Weights of a small image classifier: 36.9 epochs.
Rows from block 4, named by matrix and row number. Rows with one number belong to one attention dimension. Each number is 128 + 24 x the weight over its row's rms, rounded and kept within 0 to 255. All counts start at 0. After the name is the row's rms in percent of the matrix's.
# v: attention query, key and value (stacked) (model.blocks.4.attn.qkv.weight, 768x256, the v third), inputs 86-171
# proj: attention output (model.blocks.4.attn.proj.weight, 256x256, transposed), outputs 86-171
v.54 053 [147 115 102 116 160 123 130 121 138 129 107 130 129 102 119 124 150 125 123  94 131 138 128 137  93 130 116 119 101 139 110 113  91 118 120 137 137 105 125 143 112 109 156 161 121 162 128 109  88 116 109 101 127 147 138 145 134 126 162 117  73 139 107 126 140 100 129 151 145 132  52 102 111 139 111 103 130 137 180 128 163 104 129 177 140 123]
v.55 128 [121 100 116 141 149 140 124 111 137 130 146 125 120 170 112 160 153 150 124 172 138 138 105 129 139  91 147 124 140 137 135 135 148 106 143 130 164 129 121 124 134 153 130 110 148  98 168 147 141  90  90 139 138 143 151 130 124 127 122 130 156 152 109 101 141 125 147 136 106 137 107  93 171 154  98 117  80 126 155 118 121  93 166 134  65 111]
v.56 175 [161 151 135  84 126 109 136 158 109 131 102 146 109 106 157  89 109  93 146  84 111 106 154 144 101 182 130 138 131 136 104 150 112 160  92 109 105 127 132 124 146 131 126 162 127 179  94 128 111 163 144 100 143 142 131 102 138 134 131 105 100 128 152 162 122 127  83 109 136 112 133 136  94  92 137 145 172 142  98 122 108 153  99 125 171 113]
v.57 159 [119 161 139 138  86 108 121 124 111 144  91 151 142  99 165  81 109 100 134 104 103 141 120  97 122 160 107 142 136  91 110 140 156 147 125 130 101 117 119 101 131  97 135 118  92 129  87 125 128 175 158 135 101 104 110 130 170 131 138 130 111 119 163 140 126 161 110 100 134 126 146 158 108  91 147 154 136  98  97 144 107 175  95 106 161 152]
v.58 067 [113 121 136 115 150 141 153 139 147  95 182 102 154 116 112 148 143 148 135 140 122 113 166 176 137 119 128 110 119 153 151  98  95 104 125 152 129 154 156 158 117 117 111 151 153 158 135 105 141  90 136 120 127 136 105 163  87 136 112 123 156 126 117 128 142  93 145 155 161 124 159 135 132 166 140 105 161 131 112 114 170 109 107 125 148 125]
v.59 099 [130 128 132 100 143 127 136 145 144 119 146 102 131  93 116 124 119 124 127 107 128 120 155 164 115 148 118 124 124 128 126 106  84 125 112 136  98 144 157 150 108 106 110 170 135 165 125 107 128 137 151 108 128 113 116 137  99 127 122 114 105 118 118 136 115 107 134 140 158 109 126 135  90 145 159 107 172 156 108 126 151 143  98 140 177 135]
v.60 064 [134 124 149 159 100 104 113 133 113 154  64 145 120 149 142 109 117 110 126 140 145 138  89  74 137 133 138 154 145 121 108 154 182 140 133  91 138 126  84 100 140 111 132 115  75 101 128 161 134 160 104 142 121 101 144 100 156 140 122 145 113 148 135 122 115 165 102  86  98 129 120 154 147  92 123 149  88 129 125 122  84 150 145 106 103 138]
v.61 027 [129 155 177 139 146 155 134 132 145  94 169  77 144 146 113 162 106 142 131 136 112 118 158 162 158 114 107 120 143 146 152 109 124 107 133 168 152 128 148 148 107 141 128 137 163 136 115 129 153  83 149 144 152 186 129 142 110 149 128 124 153 125 136 131 151 153 149 141 139 128 153 102 106 169 165 118 164 128  90 107 145 142 157 137 128 152]
v.62 062 [122 126 149 162 108 108 116 127 115 154  78 144 109 147 150 107 124 114 119 129 145 130  88  77 131 130 145 151 148 116 107 159 172 151 123  87 118 129  82 109 156 126 127 115  77  98 121 156 135 166 125 147 114  74 140  93 163 121 127 138 105 133 146 125 112 164 118  87 107 126 118 150 152  94 126 160  85 121 125 130  78 152 137 106  98 141]
v.63 100 [115 128 145 120 126 120 144 149 130 130 130 122 135 101 133 109 118 119 125 109 130 126 160 151 131 152 116 145 135 122 131 113 117 129 105 120  92 158 137 145 121 102 105 146 110 147 112 123 135 144 169 112 115  99 117 130 108 125 113 117 111 130 134 140 106 126 121 122 147 104 150 164  97 128 159 128 161 146  73 120 140 167  88 115 168 141]
v.64 037 [113 140 157 118 135 122 108 109 138 133 124 132 134 114 142 114 138 115 149 110 111 170 121 114 109 112  94 108  82 115 110 141 106 131 130 148 189 104 142 127 112  64 123 142 145 129 114 103  89 133 120 141  93 137  88 122 139 182 170 145 103 121 114 148 134 107 135 158 128 164 138 115 155 138 113  92 145 114 146 148 175  95 125 143 153 154]
v.65 033 [133 126 119 114 144 111 129 149 129  93 114 131 127 150 132 152 149 126 150 152 130 111 145 136 159 112 153 136 138 148 157 109 125 120 125  97 147 129 109 158 142 158 128 125 121 132 130 179 109  84 113 144 142 181 119 119 128 166  79  99 136 149 136  88 133 123 143 111 156 148  82 136  95 148 125 144 108 146 156  86 115 133 122 104  85 102]
v.66 088 [116 121 134 119 143 147 155 123 101 151 135 145 109 151 126 132 141 147 113 143 124 141  95 145 131 167 141 177 171 134  98 182 186 132 144 134 134 146 134  89 173 156 134 138 154 116 158 163 125 129 114 103 156 150 172  91 140 129 116  98 127 149 160 116 113 150 129 143  76 109 126 108 163 120  82 147 109 140 123 115  61 109 151 127 116 127]
v.67 106 [138 117 180 180 132 108 125 120 107 159  77 149 114 122 171  88 135 142 117 129 171 142 141  79 123  76 105 160  78 150 164 164 126  97  89 136 124 166  95 186 124 118 147 131 109 119 112 113  82 138 128 118  58 128 121 117 148 117 155 178  97 141  77 135 124 112  81 137 120 141 163 160 133 150 117 119 136 120 132 151 140 152 154 110 138 126]
v.68 043 [146 112 111 104 141 133 156 163 138 118 162 131 116 144 113 172 133 139 122 173 136 104 148 150 146 128 171 134 151 138 142 146 161 123 135  95  99 142 112 151 138 220 111 118 128 127 143 157 169  98 140 130 166 142 146  97  96  66  85 119 170 141 130 121 118 129 131 114 130 109 109 155  83 120 138 156 106 142 126  98  82 144 110 113  70  87]
v.69 101 [110 127 125 104 122 147 150 115  98 138 133 137 124 157 124 133 136 148 106 149 113 139  93 130 148 174 149 169 180 122  96 163 191 147 151 135 141 131 131  88 160 154 139 121 150 112 153 170 135 122 122 118 159 160 168 107 143 146  96  93 123 137 174 122 104 165 133 130  82 123 122  98 137 120  97 157  98 133 125 108  60 120 139 131 112 137]
v.70 097 [148 118 155 127 131 140 139 163  93 137 100 137  98 137 138 123 102 129 110 128 125 115 113 108 145 170 161 192 158 154 122 177 180 175 116 115 124 157  97 115 150 162 146 150 111 126 134 169 127 139 156 120 159 146 161  78 121 129 100 111  91 138 163 132 102 160  98 115  96 124 151 142 108  95 112 165 114 150 127 111  55 145 149 105 126 119]
v.71 070 [106 146 137 140  87 120 119 100 120 114 101 114 192 112 139 122 115 124 131 131 125 132 163  95 163 118  89 119 126  98 143  89 110 124 108 113 141 107 108 143  72 103 139 129 110 116  86 109 132 101 138 171 101 153  92 170 152 162 115 155 103  98 139 129 137 148 135  89 169 180 134 130  83 159 147 145 139 111 153 126 157 182  89 129 130 145]
v.72 097 [ 95 136  84  84 129 158 144 107 126 119 173 126 137 150 100 148 138 137 117 146  90 135  95 162 142 173 147 127 184 110  87 134 161 142 173 141 141 102 162  70 152 143 121 120 160 123 169 161 156 116 117 120 180 154 151 130 135 140  95  85 151 131 182 116 121 151 159 140  99 114 102  80 149 115 105 137 107 129 120 113  84  96 107 139 110 136]
v.73 138 [163 116 185 180 133 110 121 141 104 142  69 143 115 128 162  93 129 131 126 133 173 124 148  80 130  76 119 166  81 157 175 153 129 109  77 125 130 165  79 189 124 124 150 136 102 122  97 117  89 130 137 127  74 113 117 113 136 111 145 181 110 136  88 140 126 115  71 125 134 152 167 168 136 138 126 140 135 121 141 140 128 150 162 106 128 109]
v.74 037 [129 119 130 139 104 120 106 137 139 122 121 131 128 152 125 125 143  97 148 117 136 131  93 130 103 150 110 130 121 125 131 150 138 129 144 183  76 148 158  96 146  96 100 101 144 112 129 101 107 169 126 115 126  80 106 111 130  89 146 128 146 123 141 151 135 153 136 141  94  85 195 114 184 117 163 143 132 128 123 169 121 129 198 114 153 148]
v.75 039 [130 126 121 140 115 100  85 103 124 139 136 148 149  92 159 108 141 117 139 109 113 149 118 111 101 126 100 103  83 133 113 126  95 105 149 139 135 108 131 115 129  35 132 140 126 139 115 107 124 141 124 121  76  86 105 137 132 156 170 147 123 102 120 132 130 118 109 153 110 169 119 139 157 134 128  96 143  92 141 158 136 128 136 151 171 156]
v.76 132 [156 104 150 131 168 131 149 167 108 155 116 159  78 123 144 101 148 133 124 114 140 124 116 136  95 128 145 173 112 166 118 182 127 122 105 138 124 163 122 134 178 125 137 149 126 151 143 137  96 150 131  79 126 104 168  98 118 100 151 111 110 166 110 136 108  97  89 158 100 102 141 146 157 108  97 122 128 135 112 126 103  99 157 134 142 112]
v.77 126 [143 119 119 148 154 109 119 140 164 126 141 131 133 105 123 126 145 122 153 112 141 124 155 143  98  79 114  82  72 131 150 102  56  93 119 138 119 125 134 164 112  97 111 132 125 148 124  74 112 123 119 128  98  90  98 162 111 105 168 149 149 133  76 122 154  78 127 144 168 126 127 139 142 153 142  92 146 119 124 137 207 110 123 131 143 118]
v.78 110 [147 123  87 106 166 136 126 157 150 106 175 126 115 133  97 157 131 119 148 118 103  97 116 184  89 135 165  93 115 139 116 111  97 138 161 144 117 102 163 111 155 143 109 120 162 151 161 122 152 122 116 115 165 100 139 118  92 103 166 104 178 132 123 132 138  90 148 154 125  78 109 113 160 102 127 108 128 132 126 131 144  55 125 149 122 115]
v.79 092 [181 140 107 106 138 124 110 178 136  83 160 127 112 135 102 153 105 108 145 117  87  78 108 163 110 158 181 102 131 147 124 115 114 176 156 133 117  98 128 100 151 155 120 123 140 142 140 129 149 128 144 133 194  91 133  99  91 100 151 120 172 117 151 141 140 120 132 128 126 102 123 131 151  75 134 132 119 134 143 125 113  82 119 132 113 108]
v.80 050 [126 145  93 125 137 110 112 138 148 121 180 121 120 150 134 121 134  96 162 129 128 115 131 176 125 108 133  88 126 120 123 120 119  98 139 112 111 127 149 133 132  98  76  94 127 141 155 110 162 104 121 135 141 123 110 151 105 131 130 101 185 137 102 128 148 112 143 116 154 120 162 146 160 126 147 111 119 126  86 119 140 120 148 104 127 110]
v.81 119 [152 120 115 154 126 123 136 169 128 162 127 156  81 139 157  95 142 113 143 130 128 109 127 142 105 125 142 129 119 122 121 164 148 126 101 112 101 142 106 122 164  85 104 114  78 133 137 147 156 164 149 130 128  97 144 106 127 105 145 126 152 159 128 130 128 124  85  96 120 101 154 167 141  79 143 129  97 128  82 124 107 130 126  90 125 112]
v.82 111 [102 135 134 133 136 132 132  89 132  95 131 115 200 105 106 144 123 136 126 120 112 166 118  99 143 120 113 120 127 118 137  77 111 120 153 150 157 107 142 123 100 161 166 140 141 116 121 109 109  87 123 149 113 149 105 176 135 152 127 135 106 109 135 110 153 114 168 146 145 170 105  94 107 173 118 134 142  85 169 134 154 132 113 149 138 144]
v.83 028 [135 119 166 158 141 111 154 131 145 126 152 127 148 111 132 106 149 163 123 151  96 115 136 125 136 140 112 155  99 131 131  87 133 103 103 146 193 143 128 145 122 184 145 145 117 122 142 101 159 104 119 140  68 111 118 146 147 154 135 173 119 120 111 105 148 134 146 124 121 163 150 124 140 144 110 106 142 109 144 136 161 123  87 124 154 135]
v.84 091 [131 102 122 113 173 125 131 113 139 144 133 148 118 130 124 122 159 140 127 120 137 145 107 145  89 117 121 120 110 145  96 137 109 104 134 138 155 124 143 108 142 168 121 144 148 141 160 117 114 143  96 100 124 127 149 141 131 115 158 116 133 162 105 101 136  90 129 166 100 105  95  81 147 147 106  88 129 113 136 136 149  58 159 167 141 128]
v.85 088 [161 133 109 124  96 141 110 130 145  91 144  92 105 157 103 154 100 145 109 133 140  87 136 143 135 126 153 114  98 157 153 109 122 162 149 140 123 115 154 154 112 132 128 114 181 111 147 119 139 129 123 124 162 137 129  90 110 149 134 166 138  83 103 163 107 159 144 151 109 119 107  93 135 129 129 114 138 166 170 160 141  88 148 137 110 138]
v.86 107 [102 126 142 124 148 137 135  87 120 115 135 135 192 102 114 141 130 149 118 132 117 173 113 109 137 115 116 120 137 121 134 105 115 117 147 159 167 110 141 117 119 172 167 139 146 125 124 114 101  86 110 141 111 156 122 166 140 136 130 129 114 121 133 111 144 110 161 159 127 157 110  93 122 172 106 127 141  85 182 133 148 114 132 163 141 142]
v.87 145 [ 93 140 132 160 106 138 129 100 132 106 127 121 202 105 118 139 116 126 129 137  94 164 109  80 147 111 111 121 126  92 146  86 133 122 153 146 144 108 119 110  98 122 157 119  99 107 108 111 126 110 142 179  96 126  92 174 144 142 130 152 132 109 145 105 154 128 157 112 148 166 142 128  99 138 150 139 115  73 148 136 148 161  94 108 138 157]
v.88 159 [144 121 139 124 109 144 119 132 132 115 138 107  89 172 119 148 114 164  95 138 155  97 130 144 133 119 144 132 107 168 146 140 139 140 143 143 131 136 150 150 123 147 126 113 178 107 159 131 123 130 117 107 155 134 142  78 113 132 129 156 127  94  93 154  89 159 133 164  80 103 118  94 157 143 100 112 134 174 153 157 126  80 163 145 110 133]
v.89 026 [130 156 118  87 135 112 112 106 114  95  93 140 146 139 112 132  80  59 117 105 128 105 134 133 120 109 148 124 138 135 115 122 104 137 139  68  91 107 178 107 161 140 101 118 169 129 151 139 112 132 115 122 160  83 121 136 132 170 128  87 107 150 137 132 123 116 153 125 103  99 115  93 139 126 125 111 169 138 138 130 132 151 133 141 124 129]
v.90 051 [136 127 141 121  79 126 121 131 109 133  96 113 105 121 134 134 104 132 110 158 143 112 163 108 137 148 129 149 127 137 144 142 129 158  97 113 109 155  94 161 104 117 142 140 112 109 101 137 128 134 173 116 129 187 125 102 131 104 109 147 115  99 133 139 103 177 109 106 150 162 189 181  65 119 155 149 142 167 140 129 109 174 140  93 138 134]
v.91 134 [103 146 129 134 132 116 132 129 119 135 122 138 170  90 131 116 129  98 151 126 102 149 131 110 144 139 112 134 159  85 124 115 126 129 117 113 110 133 102 121 129 109 123 137  74 136  94 139 138 116 148 161 110 120 111 175 129 119 108 106 135 149 169 111 155 117 128  82 176 158 152 168  96 120 161 160 121  98 101  96 118 188  96 100 135 127]
v.92 036 [128 176  63 102 153 130 113 145 145 107 168 120 111 142 116 126 133 121 145 102 109  99 125 177 131 139 156  86 116 143  92 123 115 160 139 142 102 107 157 100 155 104  95  85 171 132 156 125 134 116 132  98 167 100 116 131 113 150 118 106 182 132 131 119 128 110 131 160 108  97 104 127 181 102 125 112 122 138 105 120 135  73 122 153 115  95]
v.93 040 [136 112 147 141 113 116 163 122 137 149 134 125 142 135 129 109 131 139 123 136 134 141 124  78 137 112 130 138  98 125 140 126 124 124 130 141 162 110 105 132 128  38 147 126 107 110 114 125 144 125 142 155 102  88 113 142 144 157 142 150  99 129 105 122 143 135 123 113 132 143 140 167 130 122 122 130 109 106 114 144 141 150  94 103 127 144]
proj.54 056 [147  70 105 154 152  90 161 114 167 124 102 153 130 135 127  99 130 124 133 143 154 141 109 103 104 113 137 155 125 138 123 132 134 100 114  86 165 137  94 118 125 176 116 172 103 115 138 125 101 112 112 132 105 100 127 156 165 120 152 130  94 158  95  88 150  82 116 110 127 127  89 112 100 135 124 112 114 116 139  98 129 117 153 113 104 120]
proj.55 117 [119 133 153 109 154 132  88  97 113 165 116 144 123 151 128 146 113 126 118 150 122 173 109 120 145 108 118 128 148 122 107 158 142 117 111 136 147 103 140 108 129 134 139 103 171 111 164 163 136  95  93 147 153 181 175 145 162 195  96 109 116 162 113 108 113 130 134 134 105 187 136  74  99 154 117 106  98 121 172 117 120 111 132 154  98 108]
proj.56 159 [152 143  96 106 128 129 168 170 119  98 132 135 115  95 146 103 137 126 137  91 120  78 160 144  97 164 159 131 117 147 122 132 114 147 122 130 118 139 122 141 142 121 130 162 101 185  89 101 106 160 168  94 137  94 105  92 109  87 150 127 112 106 146 171 132 122 101 134 149  72 128 160 115  91 135 155 175 137  95 130 119 125 125 121 170 112]
proj.57 151 [137 181 117 142  94 151 134 143 112  98 157 127 114 104 122 151 135 147 132 104 107  84 121 134 136 140 148  98 125 112 145 113 146 177 170 136 107  94 113 124 153 108 138 109 104 130  93 109 161 169 161 137 134 108 104  99  91  81 139 146 152  89 162 158 117 162 129 127 134  82  92 182 157  81 128 158 135 122 107 148 120 131  90 153 134 134]
proj.58 074 [117  51 139 154 123  97 150 162 163 139 123 106 134 131 134  97 159 106 163 166 159 137 144 137 108 121 118 134 105 138 150 112 105  76 106 115 127 200 136 152 112 126 104 144  93 118 128 117 105 134 131 114  97  59 104 135 114  78 146 130 170 135 117  98 148 104 131 116 131 108 178 145 183 135 143 113 129 128  97 128 151 151 145  82 140 155]
proj.59 100 [127  69 119 146 120 104 162 157 179 120 128  96 120 118 119  96 149 126 135 134 166 120 140 141  97 126 136 133 102 138 153 103 104  93 123 120 124 191 135 153 107 144 101 168  95 131 128 103  96 149 142 109 102  69  99 123 107  75 156 134 144 120 103 113 145 101 122 125 140  89 151 146 162 127 143 117 145 145  89 137 155 148 151  88 150 151]
proj.60 081 [129 201 124 105 134 179 110 107  92 125 148 140 108 130 115 180  88 146 106  95 104 120 116 126 151 129 131 108 144 123 109 142 129 186 149 129 108  66 133 120 150 116 148 103 163 139 130 136 182 128 143 129 160 219 145 112 120 179 100 115 111 125 145 151 100 157 131 140 114 139  83 115  87 114 111 136 126 139 148 114 113 114  83 177 113 108]
proj.61 029 [ 96  61 149 150 106 113 126 164 142 140  94 128 129 116 164 110 164 107 134 178 121 129 119 101 112 142 129 129 115 105 133  95 118  77 142 143 137 181 141 135 133 115 101 108 105 115 147 132 100 144 133 135 134  16 116 136 163  98 132 141 147 136 152  78 149 118 120 136 128 108 155 162 130 126 144 116 127 115 107 130 157 133 150  84 159 163]
proj.62 079 [139 201 117 102 134 183 115 100  87 123 158 130 109 124 113 179  98 151  94  97  92 115 124 139 149 135 142 101 149 122 115 141 142 184 149 148 115  61 132 120 148 116 151 105 156 135 127 139 168 136 137 129 163 226 146 115 111 174 111 126 115 126 146 157  93 157 137 135 114 134  66 111  83 116 114 139 129 142 154 122 107 116  93 183 126 114]
proj.63 089 [123 108 108 137  94 144 164 162 153 111 155  90 107 112 113 123 148 144 134 119 137  97 148 157 104 139 136 119 115 133 149  96 113 120 139 134  91 180 138 155 123 125  99 142  97 134 123 102 132 168 162 101 112  79 103 102  68  66 153 132 153 116 128 141 121 132 131 128 137  65 128 170 167 113 140 121 156 153  76 141 152 138 116 114 157 156]
proj.64 037 [138 122  73 116 158 156 123  74 128 129 132 123 127 126 120 155 116 120 129 140 131 148 169 120 140 135 102  71 139 103 110 117 117 115  95 140 147  62 136 138  97 139 126 118 110 137 103 118 163 110 132 161 103 177 117 172 156 115 118  99 185 136 147  84 147 118 134 129 162 137 129 111 162 105 112 111 133 122 163  94 145 107 114 123 116 111]
proj.65 040 [121 117 220 112 129  99 124 141  98 158 147 160 118 138 146  90 136 110 102 120 129 127 146 141 133 121 102 134 133 108 129 152 140 117 111 113 128 136 120 156 150 116 130 122 100 142 141 145 166 145 110 116 122 191 136 116 135 144 114 133 124 149 127 148  95 137 120 138 113 102  65 144 101 122 151 139 140 143 112 122 121 140 155 115 126 109]
proj.66 095 [124 154 199  98 129 156 127 107  86 133 125 134 108 132 133 165  88 149  73 119 114 129 113 117 153 155 127 142 145 141 107 169 133 163 136 132 134  80 142 103 146 144 147  93 169 106 129 140 128 127 108 137 158 164 167  98 140 169 101 122 111 127 167 146  81 167 127 141 106 149 164 116 114 133 107 148 146 129 175 140  87 123 115 145 107 120]
proj.67 109 [122 121 105 158 141 150 179 120 117 155 116 162 106 106 155 139 104 150  98 118 154 133 131  97 126 113 138 142 123 144 146 160 124 145 114 144 101 114  77 163 129 208 140 128  93 121  99 112 123 157 174 123  85 121 129 123 126 104 141 148 129 148 115 119 105 112 109 140 154  80  63 139 123 112 119 128 136 107 130 123 142 131  78 141 122 107]
proj.68 043 [137 116 181 144 124 117 136 166  96 133 118 130 118 140 136  93 123 101 111 111 129 115 116 134 126 107 161 210 111 160 140 149 147 141 117 115 110 193 113 135 167 111 142 140 130 125 156 150 122 138 125 114 143 156 149 103 133 150 135 153  81 131 117 148 112 131 111 130  82 106 107 124  96 130 126 132 109 147 108 134 110 130 145 123 143 132]
proj.69 103 [125 162 214 101 110 139 116 103  93 127 124 133 116 131 137 160  94 143  80 119 107 125 114 115 157 163 122 140 142 131 111 153 146 156 145 122 138  88 145  91 136 135 148 101 175 109 110 140 127 127 103 141 155 155 154  96 148 163  99 124 108 111 167 160  85 180 130 135 111 148 157 109 113 133 107 151 141 134 164 149  88 133 115 146 109 128]
proj.70 096 [159 163 151  90 117 119 102 121  81 142  89 146  89 136 158 139  92 119 122 106 129 112 134 108 137 166 137 127 127 143 102 185 134 165 103 131 115  85 127 116 130 131 132 107 152 127  98 141  97 151 114 132 148 137 161  83 168 171 117 128  89 130 152 161  83 166  95 120 133 135 157 115  80 112 133 145 154 138 162 135  81 131 137 143 105 105]
proj.71 076 [116 128 131 159  97  80 144 130 160 123 112 137 156 106 151  82 169 116 156  97 141 136 142 139 116 114  97 127 111  94 161  90 133 105 126 118 139 137 113 148 112 131 131 152  99 147  88 107 125 125 135 131  97 106  79 153 142  86 144 151 120 104 122 123 161 120 128 100 154 110  94 138 155 147 143 134 125 113  82 119 146 172 128 129 138 150]
proj.72 095 [114 148 214 102 105 139 101 113 110 112 146 107 142 144 110 159 115 146  97 126  93 127 108 136 147 149 117 139 146 125 114 127 137 136 154 120 158 110 172  75 140  97 146 105 189 108 138 147 143 100  78 131 172 158 154 109 138 172 106 114 113 110 159 148 104 170 154 134  94 166 191 112 133 153  97 142 136 136 154 151 106 121 129 147 115 146]
proj.73 131 [149 111  98 157 150 127 171 132 120 150 100 164  98 117 166 117 116 133 123 128 174 122 148 111 120 106 144 136 115 153 155 163 121 136  85 129  99 140  71 180 125 193 125 137  77 132 100 119 115 158 178 123  92 116 126 123 123 100 138 154 122 150 102 120 115 100  82 129 159  84  77 141 121 107 133 132 127 118 122 103 141 131 107 128 121  86]
proj.74 048 [134 147 110 119 138 128 102 123 134 119 143 112 142 134 105 166 103 110 166 129 112 123 103 133 127 155 138  92 115 131 108 108 113 145 155 128 125  80 153  77 106  91  81 129 148 104 136 106  77 106 115 144 138 103 124 140 115 102 136 113 142 127 159 118 149 136 145 119 150 141 220 170 128 138 149 126 139 122 146 135 128 117 155 119 108 137]
proj.75 048 [106 121  66 114 132 116 111 101 123 135 138 147 138 108 122 142 125  87 154 133 130 143 112 120 126 155 104  81 126  94 126 122 105 136 135 143 118  79 123 120 119 149 110 122 118 138 106 103 141 133 136 130 107  86 113 161 148 129 143 127 184 138 131 100 145 134 144 126 166 120 139 120 135 119 139 120 155  95 159 110 132 106 119 148 119 121]
proj.76 128 [143 128 110  97 179 170 135 125  91 167 121 160  79 121 148 152 110 148 117 130 133 129 129 121 110 144 137 136 147 159  78 193 110 149 104 142 101 116 128 122 162 145 134 114 141 151 141 143 126 155 142 100 136 145 190  99 131 140 118  92 124 181 135 132  74 115  96 158 113 117 130 131 118  99 106 114 145 144 153 119 117  88 115 157 128  86]
proj.77 123 [125  89  60 152 165 136 144 149 163 132 148 123 143 123 107 111 166 127 153 150 144 145 135 145 101  88 136 113 120 135 144 104  99  98 126 139 125 171 126 157 123 115 111 151  92 141 160 108 132 117 153 117 103 105 114 162  87  93 152 125 156 147  94 100 163  68 142 147 140 109 114 147 147 134 133  94 110 121 105 119 178 107 135 108 157 128]
proj.78 109 [148 107 102  96 158 155  95 160 134 108 146 114 125 156  98 140 147 114 149 168 105 118 110 147 116 126 152 125 137 153 112 123 117 116 134 130 142 146 160 104 139  92 122 113 154 143 185 150 137 103 109 124 175 117 151 123 108 147 121 102 160 140 119 128 145 108 140 147  95 152 184 117 137 133 121 104 100 144 153 130 129  69 155 100 129 123]
proj.79 100 [168 121 103  97 139 124  79 163 120 101 123 123 123 165 116 122 140  81 181 162 111 101 127 139 114 135 150 118 130 147 114 123 124 124 119 115 133 143 149 110 137  80 107 113 155 153 165 154 119 115 104 136 177 108 149 115 130 142 122 110 146 128 126 144 150 120 114 125 112 154 191 124 137 120 141 121 106 151 151 124 118  91 178  99 119 114]
proj.80 059 [128 118  82 132 133 156 120 159 124 136 194 125 123 133 124 166 161 129 144 165 121 123 153 164 129 100 158 113 143 115 132 122 126 122 132 123 124 151 132 146 142  88 102 131 102 135 153 137 241 125 141 121 141 127 120 119  49  97 119 116 166 125 123 125 132 114 123 142 131 123 182 167 121 109 162 127 119 129  88 117 124 127 173 116 125 115]
proj.81 119 [121 129  97 140 109 194 145 153 125 140 169 118  97 145 111 186 117 159 105 163 136 107 129 145 148 124 169 140 145 120 136 137 161 152 146 151  80 152 112 134 156  74 107 101 102 104 136 139 202 158 175 121 137 124 140  98  74 121 108 130 127 127 144 133  91 152 125 136 120  77 143 164 110  93 142 142 105 154  86 135 114 136 115 122 117 124]
proj.82 108 [133 142 140 135 157  99 121  98 123 123  95 157 160 104 144  85 156 126 158  87 121 150 115  96 102 113  97  89 107 133 131 111  99 122 128 121 163  86 116 127 115 177 163 141 124 148 107 102  71 112 116 146 105 122 108 165 157  93 159 138 137 137 111 116 171  96 124 125 144 151  91 127 167 144 108 114 133  81 162 120 163 112 120 156 138 129]
proj.83 038 [115 108 166 154 108 120 137 116 141 127 163 125 134 136 128 140 151 152 160 145 156 128 135 119 150 109 100 108 111 110 133 123 135 106 113 116 156 134 123 128  97 110 123 136 108 116 142 130 143 129 104 118 111  43 125 126 116  69 132 127 151 123  95 133 123 111 126 121 132 118 145 148 226 143 140 118 123 127 115 127 140 151 126 132 142 139]
proj.84 094 [129 125 154 112 154 140 169 114 132 142 171 152  95 139 122 135 149 156 114 134 122 134 102 168 104 130 122 126 127 144 103 161 117 120 146  93 141 111 157 106 153 208 121 113 158 133 168 121 147 135 106 124 139 131 161 109 131 126 134 120 184 147 136 104 104 123 127 159  97  94  67 108 152 129  92 104 113 119 127 132 134  88  34 154 114 116]
proj.85 102 [136  86 169 128 124  67 126 142 170 125 126 134 143 166 147  89 132  77 132 131 128 147 121 142 111 140 113 161 120 126 116 133 139 101 115  86 165 141 151 110 120 106 108 143 151 120 159 153 132  96  62 135 137 128 141 132 177 168 126 111 135 140 117 110 154 116 120  95  97 177 182  98 139 158 127 130 117 125 129 122 109 138 147  82 104 149]
proj.86 107 [131 160 159 129 156 105 137  92 116 123 105 156 146 103 136  99 154 132 142  92 117 140 113 109 114 115 100  93 109 141 126 125  99 125 138 119 162  79 125 121 131 211 155 127 142 144 113 104  75 123 109 143 115 120 124 148 163 115 152 142 130 132 123 129 149 101 125 139 136 145  73 114 160 140  94 120 127  90 169 126 151 104  89 167 128 114]
proj.87 144 [127 137 127 171 122 124 106 105 127 130 116 147 160 101 136 125 150 141 153 114 129 143 112  78 131  99 101  94 108  99 143  92 115 127 144 147 134  99  92 130 123  92 147 124  84 116  95 103 128 121 144 162  89 104  93 165 118  74 160 151 137 129 124 122 164 122 137 114 160 144 140 182 174 125 134 134 112  76 133 126 158 146 146 149 125 134]
proj.88 161 [123 103 206 125 120  72 136 124 154 124 124 125 129 166 140 102 127  96 114 136 129 141 126 150 132 144 102 165 128 133 129 147 142  98 121  75 162 143 160 111 113 157 117 134 177 110 154 148 119  94  52 136 146 146 146 120 181 182 107 124 126 123 118 114 128 143 128 106  88 162 132  69 133 168 111 132 121 141 143 135 113 139 111 100  93 148]
proj.89 027 [136 139 121 111 145 123 135 121 153 133 149 166 116 102 145 149 152 119 108 152 112 135 131 149 117 144 152 123 139 142 128 170 124 133 128 144 126 100 127 112 134 174 115 144 142 136 148 131 188 138  96 144 151 145 129 136 132 145 100 116 214 131 152 112 107 125 134 135 145 136  72 116 120 113 167 126  81 126 154 134 102 128  82 134 147 125]
proj.90 058 [110  86 166 144 107 109  92 140 125 150  87  91 152 118 130 146  84 100 132 138 151 132 149  90 139 137 115 164 130 122 133 110 129 126  92 139 113 179 121 136  88  84 150 148 105 132  97 151 119 103 122 108 118 113 132 123 138 154 112 118  99 137 121 125 129 140 145 116 137 172 219 131 121 142 140 142 157 147 145 117 129 158 201  96 123 149]
proj.91 138 [140 162  49 131 129 174 103 126 100 117 119 118 134  91 116 152 125 145 150 120 128 110 138 103 140 111 153  86 131 115 135 102 119 158 127 175  96 110  89 158 131 105 138 125  80 143  90 109 125 154 196 130 115 115 100 143  78  82 143 134 124 123 139 145 133 122 137 138 181 107 116 177 108  97 154 137 140 119 123 120 144 124 164 148 158 113]
proj.92 038 [129 164 117 102 127 149 132 165 111 125 146 122 130 145 124 150 125 142 144 145  89 117 120 152 121 142 170 145 152 164 113 128 117 144 157 135 119 110 146 117 181  93 129 110 144 147 156 142 183 120 128 144 154 205 155 111  94 157 117 101 159 125 167 143 128 126 137 127 130 127 152 125  97 119 140 138  90 127 134 110 105  87  87 126 119 118]
proj.93 041 [121 106 170 166 135  97 113 134 132 128 108 133 130 116 137  91 128 127 140  99 133 131 126 107 130 104 107 149 112 145 141 138 133 128 110 124 126 144 143 125 114  93 145 153 111 122 123 115  97 114 136 116 103  79 140 124 176  65 145 148 100 102 102 125 134 118 142 126 130 157 196 224 160 158 128 118 135 130 135 141 130 138 127 116 132 143]